python train.py --arch="vit" --model="image classifier" --dataset="Sentinel-2 satellite tiles (TerraMesh)" --train_examples=145000 --image_size=48 --grayscale=true --crop_scale_min=1 --horizontal_flip=true --translate=0.06 --color_jitter=0.1 --targets=["main land cover"] --num_classes=9 --norm="layernorm" --norm_position="res_post" --hidden_act="gelu" --mlp_ratio=3 --head_dim=32 --fused_qkv=false --bias="all" --qk_norm=false --parallel_block=false --dropout=0.1 --inner_norm=false --kv_group_size=2 --patch_size=[8, 8] --conv_stem=false --layers=12 --width=256 --positions="sincos" --pooling="class_token" --loss="cross_entropy" --init="orthogonal" --optimizer="soap" --beta2=0.95 --learning_rate=0.0023 --beta1=0.95 --shampoo_beta=0.95 --eps=1e-08 --precondition_frequency=50 --max_precond_dim=1024 --one_sided=false --adamw_lr_other_params=0.00075 --max_grad_norm=1.0 --max_steps=27200 --batch_size=128 --epochs=24.0 --lr_schedule="step" --warmup_steps=810 --weight_decay=0.04 --adamw_weight_decay_other_params=0.05
Rows from block 4, named by matrix and row number. Rows with one number belong to one neuron. Each number is 500 + 40 x the weight over its row's rms, rounded and kept within 0 to 999. All counts start at 0. Numbers have three digits each. After the name is the row's rms in percent of the matrix's.
# fc1: MLP up (model.blocks.4.mlp.fc1.weight, 768x256), inputs 0-63
# fc2: MLP down (model.blocks.4.mlp.fc2.weight, 256x768, transposed), outputs 0-63
fc1.46 101:498556452426484466501491520481528521464446477520456501487493539479546436457420499510529502525488532438510492498477436526455417559424503484487482546474406403510527508485508429502590499562473442
fc2.46 113:622472454464548540502509547542480532464513474479496491424479480519497527505465534452472483511454471509513549564567499493494487501530484542560590551536515526498492510546471453484484551501572486
fc1.47 098:519476475540573543432419416487575552528528469447565507533503446492568493505450503434438504503565508431587444478502498470458575528596421520450542469519473533451503504505469450444536476482481550
fc2.47 092:444500440608494478574501460496589508484509504531446483514510501597536496478564518455513479438521485465517522564529529462483430495557520549465514455523538536494452455503436445572473488563476545
fc1.48 112:496473477496473475512582462444492458507524513514513502457490529551466480457528480520493534511466429578493442505461503458504471500487507494520589499488534444531472442506513463526481462525423476
fc2.48 113:587478505486521474519457460456529572471541462524445469502488525542500521573592523466572466509475518581457494532466516473496553430539527430568491503477521559581462460588489471519475549475444475
fc1.49 103:539491488519450505532484549475463477505447572513392462500466508575480486462544551527501487464463527482513447579441534492473481528551512500566563505548482470429484482474567516477523507546535498
fc2.49 096:505516523423455592580499471545473481482512548459580497567486491518493534530550480491476515516532502425509479506533468518472482517468423441484486554496473464503560529551502450427483533452409441
fc1.50 101:458468438487492493512452477511452477504479486410470513451649491501493502537514494547483518504471513532555438530498501508570510494518433467536531459535476543482514459534471495504475408500451529
fc2.50 101:534505468511454527478496511515470525458490477458645553494530424509514519536506534525434505483423553523470520528580524501492526485551441448523565491478514512525523450492512537481553448543445578
fc1.51 100:524496472604572464450503464522530559507481473502547546528459548496550491582467437467517505460509494492561454490552482550561585446488452471456523533515486488497547541523560477552473444525516557
fc2.51 098:617561475520521532497430442490419450595499559517542515459515504528527493486482476560447522493448454472517480396546498454501461551517464534547513491580519500539604472517488503507521443495474449
fc1.52 104:531483457522518521448486502569555450480550427541530521510486442485525479463556469556550536456531548494488553461516540507548449602511523502469450428467477525412488524505522520437483559482487429
fc2.52 094:530496480541547519594496508562490457471475543488545521527560543513528508491502506513481507472529520493512406494464511513422508511563500528475494531484508531556561522536445447497471556460464472
fc1.53 094:499503489552519552395496459412487511486452501538526456504478526413536527508579478511532432487509494557484473460515487477568528544481549475468460540509446589516542485425516541420513441522533511
fc2.53 096:484549517502543502534502544565511457485495522531462560525545444539569530587416505485491527485520533486507452459476467445460570539455460568520522547450487440512544509456499603504490465515465508
fc1.54 073:473549488509500569508575485482526503485509420477552494399508532506454470537496509519497493498563486497483483527517498511506486506463429535432500461554528528472607506488527524590447499499500555
fc2.54 081:518446456426509461510475493541551447540422452479507564531536516491451487477521560506513500520518463435542546555458470465422582457536515481538521492549463512559481481498408406473495597457469475
fc1.55 099:493482519503554432437525466457497483472460514528569531566546564503494529496441553523478511567496482406417447530527522556544464469459544524485408567527445544602489490507527527573494535451500476
fc2.55 101:517483409521448569446384406536496462565455549450550506461552535492481535497517490471541491487521486450538516553504564479466508461519473477521454497470496500489488467524475441588529504463527437
fc1.56 073:580513508524479568526456491481490506565470459499517523598493496454494496463488487432501483429503535483520433466510505521497537500490391461417582461428615500513518511472465470471507490487502466
fc2.56 083:504554530453471528462541566516524498466541437533536479406470540541519532425526601470462442573499438476506460485495525387493501485500536474475519414522478391448500582485508463499419560541456497
fc1.57 103:496546535412569478459506514475479491519513468505496543568484542583520584514497466491486462511515497510463455483472477486432491471451489496508529435461392504471485565537502466477536535436480495
fc2.57 102:551527491522511501469504503514551551461467467510523450475504518507508487487508478533487358483451449506553526528570405498474524517483543504482399508472504488485506535540429490581552544467490488
fc1.58 102:443509452539496482478593531431489495537480458502504503491451511488442546539492508497452475607484524519546498452483480542481518519548466509545425573483477487519474482515555489485564521495439464
fc2.58 101:439491447536547478483495546426533581537485507533475458536455503508512499514466496557501537511548497500440545576493470483508437454483452539468589476420458502551523535552530496520510526489441468
fc1.59 115:508480414486499473601533427450429526570404477426489495509521502539541530489494531470475495514594500526520534566506498591468479469504462431538485458570445541486493476488502472440538499514460478
fc2.59 117:445495483501466544502560396503509519534438443501509437447545537505487404490559478511421523498556455489516498475539511502434506458498483502494468471497473569405472517524515453495504480468393510
fc1.60 113:512445516504497507602582480476463451488566544482462518499440575501511469521500571437561427434525472551474572516450527415505556407551534553526532511454511502515485510463510528533540498451517459
fc2.60 108:467509442482599526504498497535526542476432579519504485478564501476456568530529542559578453528534548450496533468447502601521519579467487511506573473491459513524520481552502463565497482592524487
fc1.61 108:447513482565479463487550434559496511479487427477493460542557478451475446490490528576428411503502485477517467494535448531463553426566533497528533472451425482479521561575487470468524470505562436
fc2.61 112:565491467509447517490566527507456485487519486485480483490504456545453527526555572605508473488536451506522560472488403472491590512556479448477452528489504490489486397537473498477512514442487493
fc1.62 099:486553507493521507445592481539471526536505590510535504472442472506580523442469486463486493583476410471543470517551494502533433475463477520555564473493487481428525454506519494556462469494512412
fc2.62 099:510467542495506462471544514511547506541516472552493499595476507557460538497506450401519519514392518452543547440586539427448523494551588479452439548541472539480478544478491432561558508460488558
fc1.63 093:556526461451520532492460424456459514564506591496492454510431518522488482463496455512551492435528519481536500525528522499497498512517493527559497484554490497517514527434520511479503501509586473
fc2.63 090:542435490493419479499527452541460485502463539470501503527481450469511503413420541580423505483480535441512413478560485475490512436481538434500490495542559469458507513588500551475519471458484433
fc1.64 077:469401612571527567546523480514451503400539441495534511477531523479497402526480532440426499490517492485506478523566531530482572523463507551489504456517476490480555477554491405456542559514540586
fc2.64 081:468490554497504538489456454540475438501564517515501545546472510462461487463468543462446543506460499495505524562467516449475518500482505465561466564471504509496521455478538514544526551389499461
fc1.65 097:558587561451487482523494488500453541489607497461487478511497498572543457535433465439576500491522512450483513495485484511517459550483550497568459510472541483571461480524485515521522460428437503
fc2.65 097:514444485474545480462494553529486480467514511458414420552469531540519474534443556590527454508483453546526498471516442542569523379449561434501486503563519499504454505480491559449483531554562459
fc1.66 099:435446532539504481459563466543484486491482500489490506537519479441454430564560451488467446504524532460531474491567441457537507465519534444565494438473550473581469513500497527470484505561489541
fc2.66 100:438483470576499538511536471480556478535475493484587529507553506500550472486429485531527516510471492511446556508537529510413483437485424503438488490461487502439487471462476471509502518474453483
fc1.67 074:556517465387462574610546581515578467534528477539508546517542485562447507497526450440509537498443469479523521464590449519501479527507511520502484515517528487498513504454465587513522495529519558
fc2.67 085:527540483537532516550549506521492515481572458434377465490470484551518517438534491514474488499442504536537511490541534502516476400411492530543555474498480461490467504487501460473547499480456469
fc1.68 081:471564520512545457564494478509532508541540482488449519472494514520495523473536531546511491408548470535529548479507516541430461429522484469522506565528504462440525444511448443525472575438481518
fc2.68 081:534504489450418487541516482442476519524514470565416478482482552563451515508506432494596482529477542493490499535545493500521557446453451511484474515471435528421526532496551505559436520541564434
fc1.69 107:509545538458524497447491548449443494459424469495548462499426530511549467467477437464500567472473552462568511594511473537481460554517505586460536581547499532495492527505545476499450408546446570
fc2.69 116:519545480480482511546548513473509504587531510498521528498508466462540412489519473486515498494491581496469476492559556411510475518490524474523474514483541447543500470511537491563444454478475472
fc1.70 088:476533571517380525514537484537465507491469467446504543602558551469442505519488431520499474535490540456532566500386458532472424460483482516545534528474497465478508525438502505514525562460470432
fc2.70 092:559518456559488474551509463508477531441433503442520467459470511497508509533482518493542541512511515528474524511485499506571441518503548484575537481567392407521445502505465486428511507527482489
fc1.71 113:425534515531493428506542554443573454461498481528457472429536544526434528455556481492430492486495491503466536484408549572480487467498557494517465479390599513511477481422600549470534525514507524
fc2.71 109:506510563477536550493541481470522567549546502535483526466462430461517586476554483494514495416499472483536505417521439518460504500500529499565508478529491485492521520510511443522437519545464471
fc1.72 123:561487433538501517477503488491524444512548532518561472480474495519463547490466484477514518512522558501473615524429441485478520521484549538442465485473565496535509495508580494416571458491500479
fc2.72 126:513505498483509500579541487554468523487499499531415496442558551434478522486531513545535521503497474498525491578539458479434502401499450485534591605487564438448492543515419464529524561505413527
fc1.73 095:496574477525529508491496476460536500464491505482561530578566492482498472495478457448572530427459494455503493492462540510476568427466475513523507475490455488486491450410562453517491481543562521
fc2.73 085:454509500492465532458554477488508481528507474464488412503471484550452488504462518521534445541500433531545507538553504506488490520508545576510457531489445535526500558525563478534488423581497559
fc1.74 094:517522495544520494467422432520466558445469502504452515454521493485448582467450523530521513548465403450513529456493532643504493378455529535470542572483534443456589485574511538498489467507545527
fc2.74 098:525503489478522494461438498483531543541484499581466516529520460565445408524514472542471399440471477448527578477528567452477461498511535543552520579506419557461529433553503500459465484453504496
fc1.75 104:520522465477467513453449474569486550517497554495461546437494462488500466561518540436569490515511542489561532435469513459535464419471444490518434560595511438513531555563483465531497517524541465
fc2.75 101:502460535404555459541493536514486482522411472505485474419502495576481495495483542520495476444474435450552483544518486513486550481547499455549521527502496478474504504482533466492483573495476539
fc1.76 083:528516491531551488503488516499459459502494533482535501516528456496543512522446534521468515473493577476487446529489467443518622515524527492489467510527485545480588437470502564510518469466518555
fc2.76 081:514565494448543560554539528450515496452457516499493481435458497497554424486518454542573567508522500556499537410534507519490439551506541458490578567551494464454432535492438498489515470457494467
fc1.77 083:541536552511502505512543475463489487549608486480485480447529449415448513496493496481450517454392503476543487482575541403570528553495525434514497501535583484521539516469464563506516512528589546
fc2.77 085:539459512492533510465488473441494478457420497511440533527513567535521437533494479442451507477474407478573500440443456500534528521492513480539546520476486459505507428531475534509477427518421521
fc1.78 086:516499549558469526519483468445481540519462402532427525540483470451370453481478529512509465488496477569482457446464507526456630452510463482532468539501501530453475408512476529499434542526483516
fc2.78 096:501488491469499486531552515576582502553454513588484547442464489483540480477454485504552480506535476489454559552550495464518513505480515520480448514535522493540515581564549493441417537491472450
fc1.79 081:477496482526494503437505493500576533516548484495444462486482517539522488504478468438487511523438515449555501456514532462442527482457482529563445497517457491559415560504471415510473515454497521
fc2.79 091:487544470533476458550462464524522518464548456474531506449480564470416411542509438485590477445456495407408551509438506457535486486513469466616529520500464540476475498488495452509433511561441450
fc1.80 085:524440484455534445496453548503478513507500498483554498470513453511477476482529419454467451521489530445528551505490473475518450415492465495513538456500507498486490447473573498547542508601518431
fc2.80 090:424538522541432543501458575559517485476489533486482518495425511476543530443485456519473536568497452511567388460512515541485497505553502487503496443518512515485446520471538561533561519449577414
fc1.81 083:566498421475550489483470429464454531507483570515467501471534512463488461452469462513480489554442509433488551538574526504529495484488479483547463514437490526529460501431530461461465532516497422
fc2.81 085:480489458457491475509545488509557536478489544498577473541461582490537448534512488466518518423497413553467438480498526560479547522516468500461489503503508507380521534542496510462451490465469523
fc1.82 107:500455541458533548490465509553516464571519497555547527513520533450479506440544521518441470465481525435521428514491504500460494420561520511475420509517531582499534523468476464501442400499507461
fc2.82 107:503532593508519485529527499559469511486499452463544570485422514549516504494482576574529520523549467477420548483521506501568514555518537495532481517461463554528585569581459474459487460471562496
fc1.83 079:537469486458542480477555469484490463480542507510512475484485485570485552460556521441436544497461474496547511501499435464508484505534477435530579489569484479466501518429510441446516560490549489
fc2.83 087:562451511499502516468473513519483529526555513465476457544507457548504430546456519446549416532540554437533541486499484477576537509585471496525591421477513546401520513520491512525558530474507500
fc1.84 092:435567477573580574501478485486497507524497524499522409505495506514520541474431516433512436521511553537507553420547542502522521537534480437455503495466572554526435504446492566534562483445525504
fc2.84 087:460522480504490457529500550481518484440506495543529567534552456497534451485476470550507523528456487457546466525490466414565565431513548558537494511524461462582573540509501551528588466523496445
fc1.85 082:422569523490555436438484502514442500553473467460478470473516475521531509488514503495496444506464499508437526527515512478558537495519495470544469504481492472567515462482455519518554501515466541
fc2.85 085:387447469526441522517565435557485481478482456490514528478552487494482537418479439423531456552492449478504448546448475454505489434470504525496490435526537502453495541489484607513437493474407462
fc1.86 083:509494464457560495534481445491481508455505491480515438527506541543467469503512513510522496483497497439494526539507498431521500519470568518494522535547508481429526465546487508485475424576461502
fc2.86 082:558520501531479514471472512457479522542531526511488505474493461530535503515463475516523498500507482538517406536552518511535481482580418498441455538563534543555436474550497461523479467452509493
fc1.87 062:455483523514446499457522495497521423522478467490492464559525502479502486503565544447457503490470517514510408489495559505446454458546443535497495551499509448461553528512522527490570542488484549
fc2.87 066:530456486471590529557571440454493564471536495564492535483516510517573597512492427606497550535447522468419484487511532549487573397523538457497420504467509513464479458499491532521490497441539500
fc1.88 108:517549501545479561492427443439461485507514444512512462497546522487538431480522508463475452471525489537506483383492578505440523490560467464497478518595572530513501479482463478489460495500502549
fc2.88 109:495456535459448425493532509546594538519452459542533568504448490473513469521495490481530534530481522449460509490525543488466484533473527460534521391482461566464541479431454441481484563503515527
fc1.89 083:469490488484535501501505455446487524491515507513506449491543450502489477480498462506449509407477538547478525496460458475449497529503500559493456455524499552617451567433434485499474470492552466
fc2.89 080:482512472513522526491480447514558472475548479430526509423445494498481448411437537455524515520511565486541491530496406500531498543492447529520546560507460473421513466478556537413517494578412449
fc1.90 100:486494536577495497467499504507435449523504523520427464503504501462517432516467517486570517485458494493496472407491429516544446547544511492393459610545515429490549561507524471412521469474519447
fc2.90 105:520434500493482547507488570538466499543568529495499415512517517633466572485580613511530497468521539531505460477484495438510502467495534454505572512501489512451451471602561479490546471539430525
fc1.91 077:499510538522498561517437520494509543523511410496455545458495494488455443534594514512527516482548562515427446480462451520410510439565561508519471498583451502488488475477534461452549493476546523
fc2.91 083:426569525567526508587558506488467560593498494480539556510516469529525568509429567485478539490566500480516484565492540509598502456410470509468499502549504501515472496511444461490493550520524533
fc1.92 065:541499546517550461452516500572548458501495496482556432495555530496519493467521500418526518446428530508458492533458467479526486485482492520503532524484524471490458493525445515464435513480461526
fc2.92 069:470482456453435509524501500493385461494445521501549503467526460407528500470437428500579382544495534427543502489460496455506481538547470524561504513552511478463436453534505504478480487438478501
fc1.93 086:571506438502499532476519535554478520527459441481514562587439485558502543478520458500475550430459525520508442463484487480504505454439467510487485462484488545478448497501454508516540492512559465
fc2.93 096:483415534481468485479561445484553440478472448515480485535467526480535485486525512509543523469454488562452537553471450489487478489499457528444473475422472516541498507524555419471498509579364488
fc1.94 088:550501450556439536514494487508489498451463483508508554562504513381524523559504475494512535515484503547500506523507496517533512437487549532492499476465492522498497522477431500556572464567535502
fc2.94 092:533539513477559522495506451528540435456532521495473439547516503438473504480484557420523454439545440538516493434483554510493495514491469514482478487445539416527585443503494517553447401525471495
fc1.95 100:545610525513478512459507516496487528422485471453520530542502456496504505494501465464507489567453523507554498446490489413497544419533459485472490481489519494529477529495458501502561490468440576
fc2.95 103:436507504523427507462492516468503432575495537408505442518517482564520487497564475505477504437449483481571559503511589464513534501465517438445481393518489526522548546478487520486544498470461471
fc1.96 112:538546545494474444546439560552535508501556512471485489465572514448475507473535513505497532493471499535471487517548577494550397500490526495559542436564516463481576477562455491477546474492406488
fc2.96 108:527492520517505496522436473582530459440500503520433529470503492459516565504519488557494521498467605534535504490511486493516510517479573494482544538476540509515530498467500514558537525506609468
fc1.97 103:535480487532462530514534490491479534560476473548537615487516471525437501466477592563447478480467547430488417496546358493541509531451571510541568491462514507546440522544491522462563505502549507
fc2.97 101:583426487534382503420549509522508451477489500480492520467482431548437522494562453431434530502485477482560565461491569468430471515512531513512478509491485487485584538498535437517463512490490471
fc1.98 121:532503585436498479522468504507513485445521489476509387543473481506504510506543523524478421550478517540493530520537499546490538494427507501452499476442474558457554405482472535511502525491490556
fc2.98 118:477480568510563542489481487516567472573475451464459572480525522409520544467483455560478435475548439507516503447519495507472507518476548486468483502514440491476483572526421521460448464457596541
fc1.99 113:510461520463564532437475524527501503466510471506541504590457527443440486508538417516524598483455540461462526502502475577517492534546553453515477430590550491438539556530493517521434451469507474
fc2.99 113:550523562521522478496423524470524558517540521564541524447417431526491509447508497559473509447467480510493487481542496502501483536490461551474470525507521587556496489480553449426464462485535496
fc1.100 124:475447538543497433511463537493449529445509459509433520549550527535531490525535538497466524541437530545552478512556477441503479464481476512429495528457510448499507499479494588476534592490483515
fc2.100 134:544598438526488494505459524536516478463538481521506608460479518510490489553519483511478513466525540461503512535537447545486477501490488516466484573514479462526478468425550435480474433526438473
fc1.101 096:519515520524532551461553584481561543530486543497552481447564465493423515483471519467509526516519522459472582456513507517474520437493550506446458489482472552533457473438470566497475512538464535
fc2.101 089:458596469472490492446516497525553598455506481490447502596456540502503577481472493493546463489481518491539450516516504487510439466517507567542501563505377565429471524574548500459479524461474404
fc1.102 122:507462495588487486438433549494511487543550537493552480550475537519473534463519511478533497582497445468500514522494501451476531540491479465482457458497572537477477478422513603423478599494434528
fc2.102 110:501561436567520496569569464527553445507506505440461517503586491546494511580498434421426534444522538458498532548531416534574498447464571517530506444523531468514477490484568503503437476482456553
fc1.103 098:500509567480577535556513531527516513603490528412524591512535487488559513525472571438475492482578473567531512520505496479468510457534516502473500561515478504407417471594510497486502493503526554
fc2.103 096:488523541557530530461470431535537534488489439501531448566525495494521501523495478515475488447583487429497523502563557548481493521519430431498498457457487550489493467541430419459535507488461479
fc1.104 083:495525579499549439560506566446498510500582523409486471532531486583501499469461430472442498467521485558418461500476533504502484505506484458493472419470414559493525503519489501542488458490541441
fc2.104 089:501515424571468459516513447453510438516452469555596499497568510529479571517429543548512544463499496519477481519480476438546474511511465538516526499438478502536519481501494533474502473565563410
fc1.105 116:525507497493453448532459477448528519523511544477425488486441512493508503482471454588507494526515451539469478429464519550506481552429421556540397460484521461547516483576520493485461461529550523
fc2.105 112:482504486537498527547457497529543449455545460473478526456528439455469534462498428532438562524530529529504495492606485513482491430486537562489557486508496529491512432428486540510465423475463547
fc1.106 085:459540518482502603519541502495499493543467459576558536587502459500513532510479422507518451538488444482589415473433445562454493453492490498461440487524506474495478512528492551454464496460456498
fc2.106 089:479473427521512565425494503526429503503524505490495456461483493508520466480483518462474527555556560538485480459506568480498608507560489490513548459479489463534474507519498482533514474452516479
fc1.107 092:459471518524444497505480584441524429589487541414542497569478474532473517467501574426544547475531452510510419500535464441476497512471540488529506504494483480510523516506515476452525518492489478
fc2.107 091:514471506514517488420577440471513575552529501509539527465544490528523533533527450496501493541525528500504570556547493525534457530526534458479560479485430525431527545523450483571468575501561515
fc1.108 085:485471519466467522478477541503525603466469498460503544504415579467455481463484531338520457493489471510563483377533538514456533572478483493490557506519447449520519553470444473565532476540441444
fc2.108 086:517497486492445440503488540513520576524472437496518477423539521560468500489441539401568490490490515513525537511477510542485497466496498538457469503514477454461535489516573548478385431540517496
fc1.109 087:491483453546483473479524501503527479480477474454516427468515518479603521490480565557546524490480468565556501475548494524505535481507533542486517455488525508444503614525514526568532504488486525
fc2.109 092:486455485462515448617449560500526519519511470539448455448488492554479576505497474570446522505548478493507477508501493556530565476468506558509388434521522515518534519485506458553532518528466514
fc1.110 108:499431456462557525499549536519522507532517472440518503557515439457444529511517548461541529473476477388540491435497479511539478389578483543507483454547521518491461424492544509490543457577458483
fc2.110 102:505554454525528562546513502545522567483469473567474458522497512500480499411450518462528465486555506448460502508522455467466507550501531520421482575425509495535479517478428552497545453467466471
fc1.111 112:461494507518482528499413386418530511557522486506506517417516517527490473440501527445475425432509502530510476468508432470571569510527459499503472516582519394529554533567461496527574485515572482
fc2.111 105:493486555529469529540439498547478460471415525556497473550518512412501457491464484484417505543539512552482527464544504484477473448479430471530588484500514510470503495530527463494511522482549506
fc1.112 118:519525541548526468489497515511576547514409528460513515442495506525503439431469511454519558560514536519498519454510485492508555499481447496572496432574530528503529513503451469537478529514454537
fc2.112 118:503605512514490545524583522466512553452452506513508437556462521478485515497488501496462429496553514460522574591550426521511469586519517491472421511528491501498468538512545507445506485521623471
fc1.113 122:501480542438522532460423586546525484495488474566499540526539485519429558395609437551482505503477478506510500506528513565497388513443528497498558512479548517538444505454508476488529500539541500
fc2.113 119:478452554521538458489522455515483516565524462510422535451447527524490467425488469515429503455453552507486456458546573514472512556490557515412496536403490552444486477493563559488536531501491504
fc1.114 120:427468459484480506515543464487549458427495535562487527597532494505468497446450478511453485563437534489546522463535535481503523500467495506518545468385514536516426543536458539493474560493539578
fc2.114 114:489561505570455504417490558602482463509457411495555519528478463509462500537451502500463515546479456517493493448474470604492482490555512531460475541484491489479537491461571539522467536497554430
fc1.115 093:502501520492479405503541515539483445434512392470510512461542480444543493584442524473511466492488507548498466401482447443534438498570488541518447525540464477531482508444413494529586474526507479
fc2.115 091:464467475565484581452536521478485509527465566491483479572429520462552470494476479626523450536490547528511544463497559497492557501509561471464526544465502611503514478493470487543437514550450470
fc1.116 106:487568520571626478460495502495526500530538517583470547528453424543483549481469410435564511491484490532422506481517474531521518471542466431523507489538458510433473530490534449533486494456453478
fc2.116 099:460547459434485450517424503466560544489495470512531416522498485492522481521568487544453440474448603465488534553498474542457524510481503549527513491431484521463525535523440470466524500440500489
fc1.117 117:461474514531464597536498504585564518443510524523484466485494509559485525468483512465534458425460519460517475447549496459492480501584534498514502510526479503508543494546521565498560542465513521
fc2.117 108:521471551502505523497539514484379546466499494498416417504540475491507492511552489470487508477537541539493513520479470477548548564448421546489492521553490494531439498520479552460546526524497498
fc1.118 096:510510554423481500516473536523548517529483487464536563517542424527448541521450502397477500533504487518522451491473487417404512479461563521407529542439402506531533442569538528577487470430460494
fc2.118 099:423453539516513482473569500472475431507490463502468580532473505458501582484478474539533545461519502496455535560531481528475448537495475471518475523546539483413536464561515503516557484442509479
fc1.119 116:492416561516445488520490486517449499527484524475464567544528529461473532490434477516584468505465541559521443459559541530552501540492502428510455468522537545588537575549467492548425482543511486
fc2.119 122:499485456465521482516505471519442461445491454518463549501497513457506548503469498481405503512534544508473414497556466494543500475452496480516527433464535519484473539520517455542565459545515474
fc1.120 087:465474520459448440488473456456477410522562536433583588570444437523514508528505535485535482507551509504513490499551489441522482485524457474473474460467452484549540521475486454485512457487472574
fc2.120 099:515527500482429494442555478466514551495519500462541562464580560512474505458383520483502454408478527529527467503479536542462520475524498437517507446537471564483525526461388514462497438531480528
fc1.121 074:530575416460508516431521471393545443503484513492538424435520550543407459495463554527482531497468586499467464465498545420524481518457439424472492478494511510488504456493518522513447503410472494
fc2.121 082:428540513533451469557562486521423443514580517541472528533536588568433484516474516495508493538500511517387517531459513430497482453528452545474468496551505426539491518447459552508523457555507575
fc1.122 083:474495406513497459517459532462429437508507487451519451508525495507558500547519500550542487502532446454454504534498436427529455435566486486471464537575507460439492487501480509517473519521574499
fc2.122 085:459404450510557453464455520495416521463578490481460556507484523528523474500471532496542452470460514531518511543509443468459541559444467514540454413434540574505509488438452482425463532430491432
fc1.123 085:515549515535526485499540476457521482495533615472501485534523504491565503491549568466486510463434538507480482491426545541547552532483556495520580555520517487528545437529480534489467461420425488
fc2.123 088:512560512555501479481490496455485577484462488489614489528580486504523518512542492475509434468572548445536528429496510518476527463537485537450421537445503446493474458559523494472470564482435492
fc1.124 110:499451519531567518458576567506536477510458515552549554568496507434440532441556504495435499512506549590535509502511441529535571450567510480480496476493535536462478503466505421493529509535489528
fc2.124 106:495472483484498550467458449489584480430509480510513560511492459550491454591475452496458495497429534565419522476478509480598505564512444509366466526463510474541486510559482502548606475498486490
fc1.125 102:577491503431462474532469509466479487507519576490508489548486457498475522537448430523470452449449500569491534544561571475479473523479409463520515530522451531510548454475507503451544489483516426
fc2.125 093:425499493520454569465524497516589472539484496453565492426543433490457468563459540561547473580444473492538477517545587501522465550547522522498511429467529530446537485483406492513522521506512523
fc1.126 100:490452498502568525442518517464458470496469481521547582554425536499416519513462519527462526476454510363516496505503510523517477531423522493509530531514502499470532587538511423465483457478502493
fc2.126 110:449440510495530523467510477511562512554504527506475493481543485526500519553533450506562487507483500538453528463509509465475487510531534496513448509550476504471526530508587432528465437465505484
fc1.127 110:528573479487478410492565521503508530525514482491425423450460506481468527487591549480529510533592556471488441493499478457483520478519496535510461445543516483479532483528520478614518493519552509
fc2.127 107:464484436558514498585483521475473509481455524504495526509395509496431472478420555448479472561502473568554521528434513495478514493424482529521552473493531480499541479463441565452541485480471525
fc1.128 106:538493488564463500500447459483474437489476509451553448542459436520501551488524549496433546531514445526457520559411486561521550513540530465523559488543413456503531492487541558514539490469499436
fc2.128 104:511539535564458471479513538439433389476498438476481564489553443480487460515507540478470580497571502453491531474453429431499517491521523458443575441481526534468451484489504563491456539515478554
fc1.129 101:426470526447526520487469528524462498383461533510505520473498550467513482458520514525510510561563511418599579448491533446501526527505501470532518483438450464531511540489502447634425452504499515
fc2.129 111:445499548500414516515522484513428487527448513508538468471516493537444460475513516421434510421471540564480527451537466516518497526432530511469629564457523546515482479436529542545539510437509542
fc1.130 102:531518489509512468501466527487541521513476533504472518547481474512475514471497526435516507446559576527446427428449440450508527578447417438417454419432426548458505543407527507528519492478473553
fc2.130 107:503473506462491523620576540470460488515508454462452480503504460476574516530510479523536444472528493499497484537486513521437525532444493489554488553419498502531477481490510519501464510514525494
fc1.131 110:491488506524453502482552533557537518455515559474507426473568541459518513436539484506506472541473469493450459526465462484551477466525527501454490544489409508573488481486509522583487567576431496
fc2.131 112:491512487446572525443523466496475428552488526503496545543541548469459536559488482496529515578539466558525548445575530568457456461525426475538514576489435514533549510375531474486528473460478504
fc1.132 118:469563454511490590494545489472524467457486506447522495495478500441469537527534541547520458428488463588437476560566504510521471532461494555508506485509555518580524513517462459509503498512486449
fc2.132 122:555509490511437483437552567496521543503527504459483503559542474498524522425494513495546445503487473474465519489505412492499446536519501534430421536454437529494496523571472513446574480466491512
fc1.133 101:416451587496488520508503549508525504446515494458454515515476467476486450467563533527447417485571572519529514533455449509453428462541408471507504495521550515439540414512506463504478448517550467
fc2.133 106:527524543493525524497474528433451563494442475522505514432490542438551535554551557531563474506491446576482439520536547434496499513457477545474455473534512574464543585511470455498423485528492366
fc1.134 110:516566430446506496548516479428512507505500514515533459533576462505521482475561511511543506452508484426521521418539464479470589495473475484535473455460533559469480518448509528444511535470491518
fc2.134 101:559509504506486488489458620472504507516522503458581453503527522499460491521497555448544463502529541476548463572509493474470451530521537495515481507461458472443444607556486540452594498430478537
fc1.135 114:499541537527532499500457537555499449492486459554543477517484438407577448496534485475515438553403525467520433472498536534482478488430472551450553563449465549502462510471533514546498457531540470
fc2.135 117:422477550529460541387573444512498482497482476530536478571572450547513529449486483469469552490483562467527496478461494429531491556562530501547443479444466425458544504442504573506512480573463543
fc1.136 091:525510522471488519469469495490502515553457500482422519475501454530495469454492552521502585422506517497524545507462541529482548542554492524459439520484507523525465452505623423480434512441476523
fc2.136 092:534486489446498471522483470471549456395454519533453547518487530446522512535481454465537468481518511515463409496533488512440529434403443491499473459533521520520448437475471488521512538527507522
fc1.137 080:547510462579563480542493493381549484580519491482514497531480513480496496479529470521497480571494504487515469506517523509508446481483459419550459456443543411500552546527534472514506503486568559
fc2.137 073:397513533548568432520512508547444469535538568564534406450543490525538541479460464531489456472578560542489587525456488516452482483440469500499479468424470455534507497517451544466519524536481506
fc1.138 087:597514500502410480487440474513490455547528574448556477558536540486452527454507458485477546541554494525527471486463502543499509492522506473510483464555542494539555468475537529446443457408461451
fc2.138 086:551522496471520536510474510582535440460481486529537492507624508463572538502455465495514568531510531442424497525522484460447520502567482508510526547491542525538495464510514482534477589468495529
fc1.139 109:509568496440403596529527486509562482472470566512404494509479487469504465547502525504454480510455499494488449509502534508486450441500518467478535420492576483486496496506502485479548503519540481
fc2.139 108:500425512518530500502471492494571490459436494508496542433544436478483552502500449535484453500446480485448523556457502536450494514546489507479488466521481412512517501510515486527520478598439463
fc1.140 106:533523519455495542471501467434483526557528558466557525538451495482427501553568560575499489441508506455516567520595532506567450528496509502485496501500550526493484564509499445481476499575506515
fc2.140 100:576490504516590472470527516549479451496545458475468452530538502450487470471496460538434510531537535517421516454517461533477473564441515552498465527444442483471469469488509489534502472561488565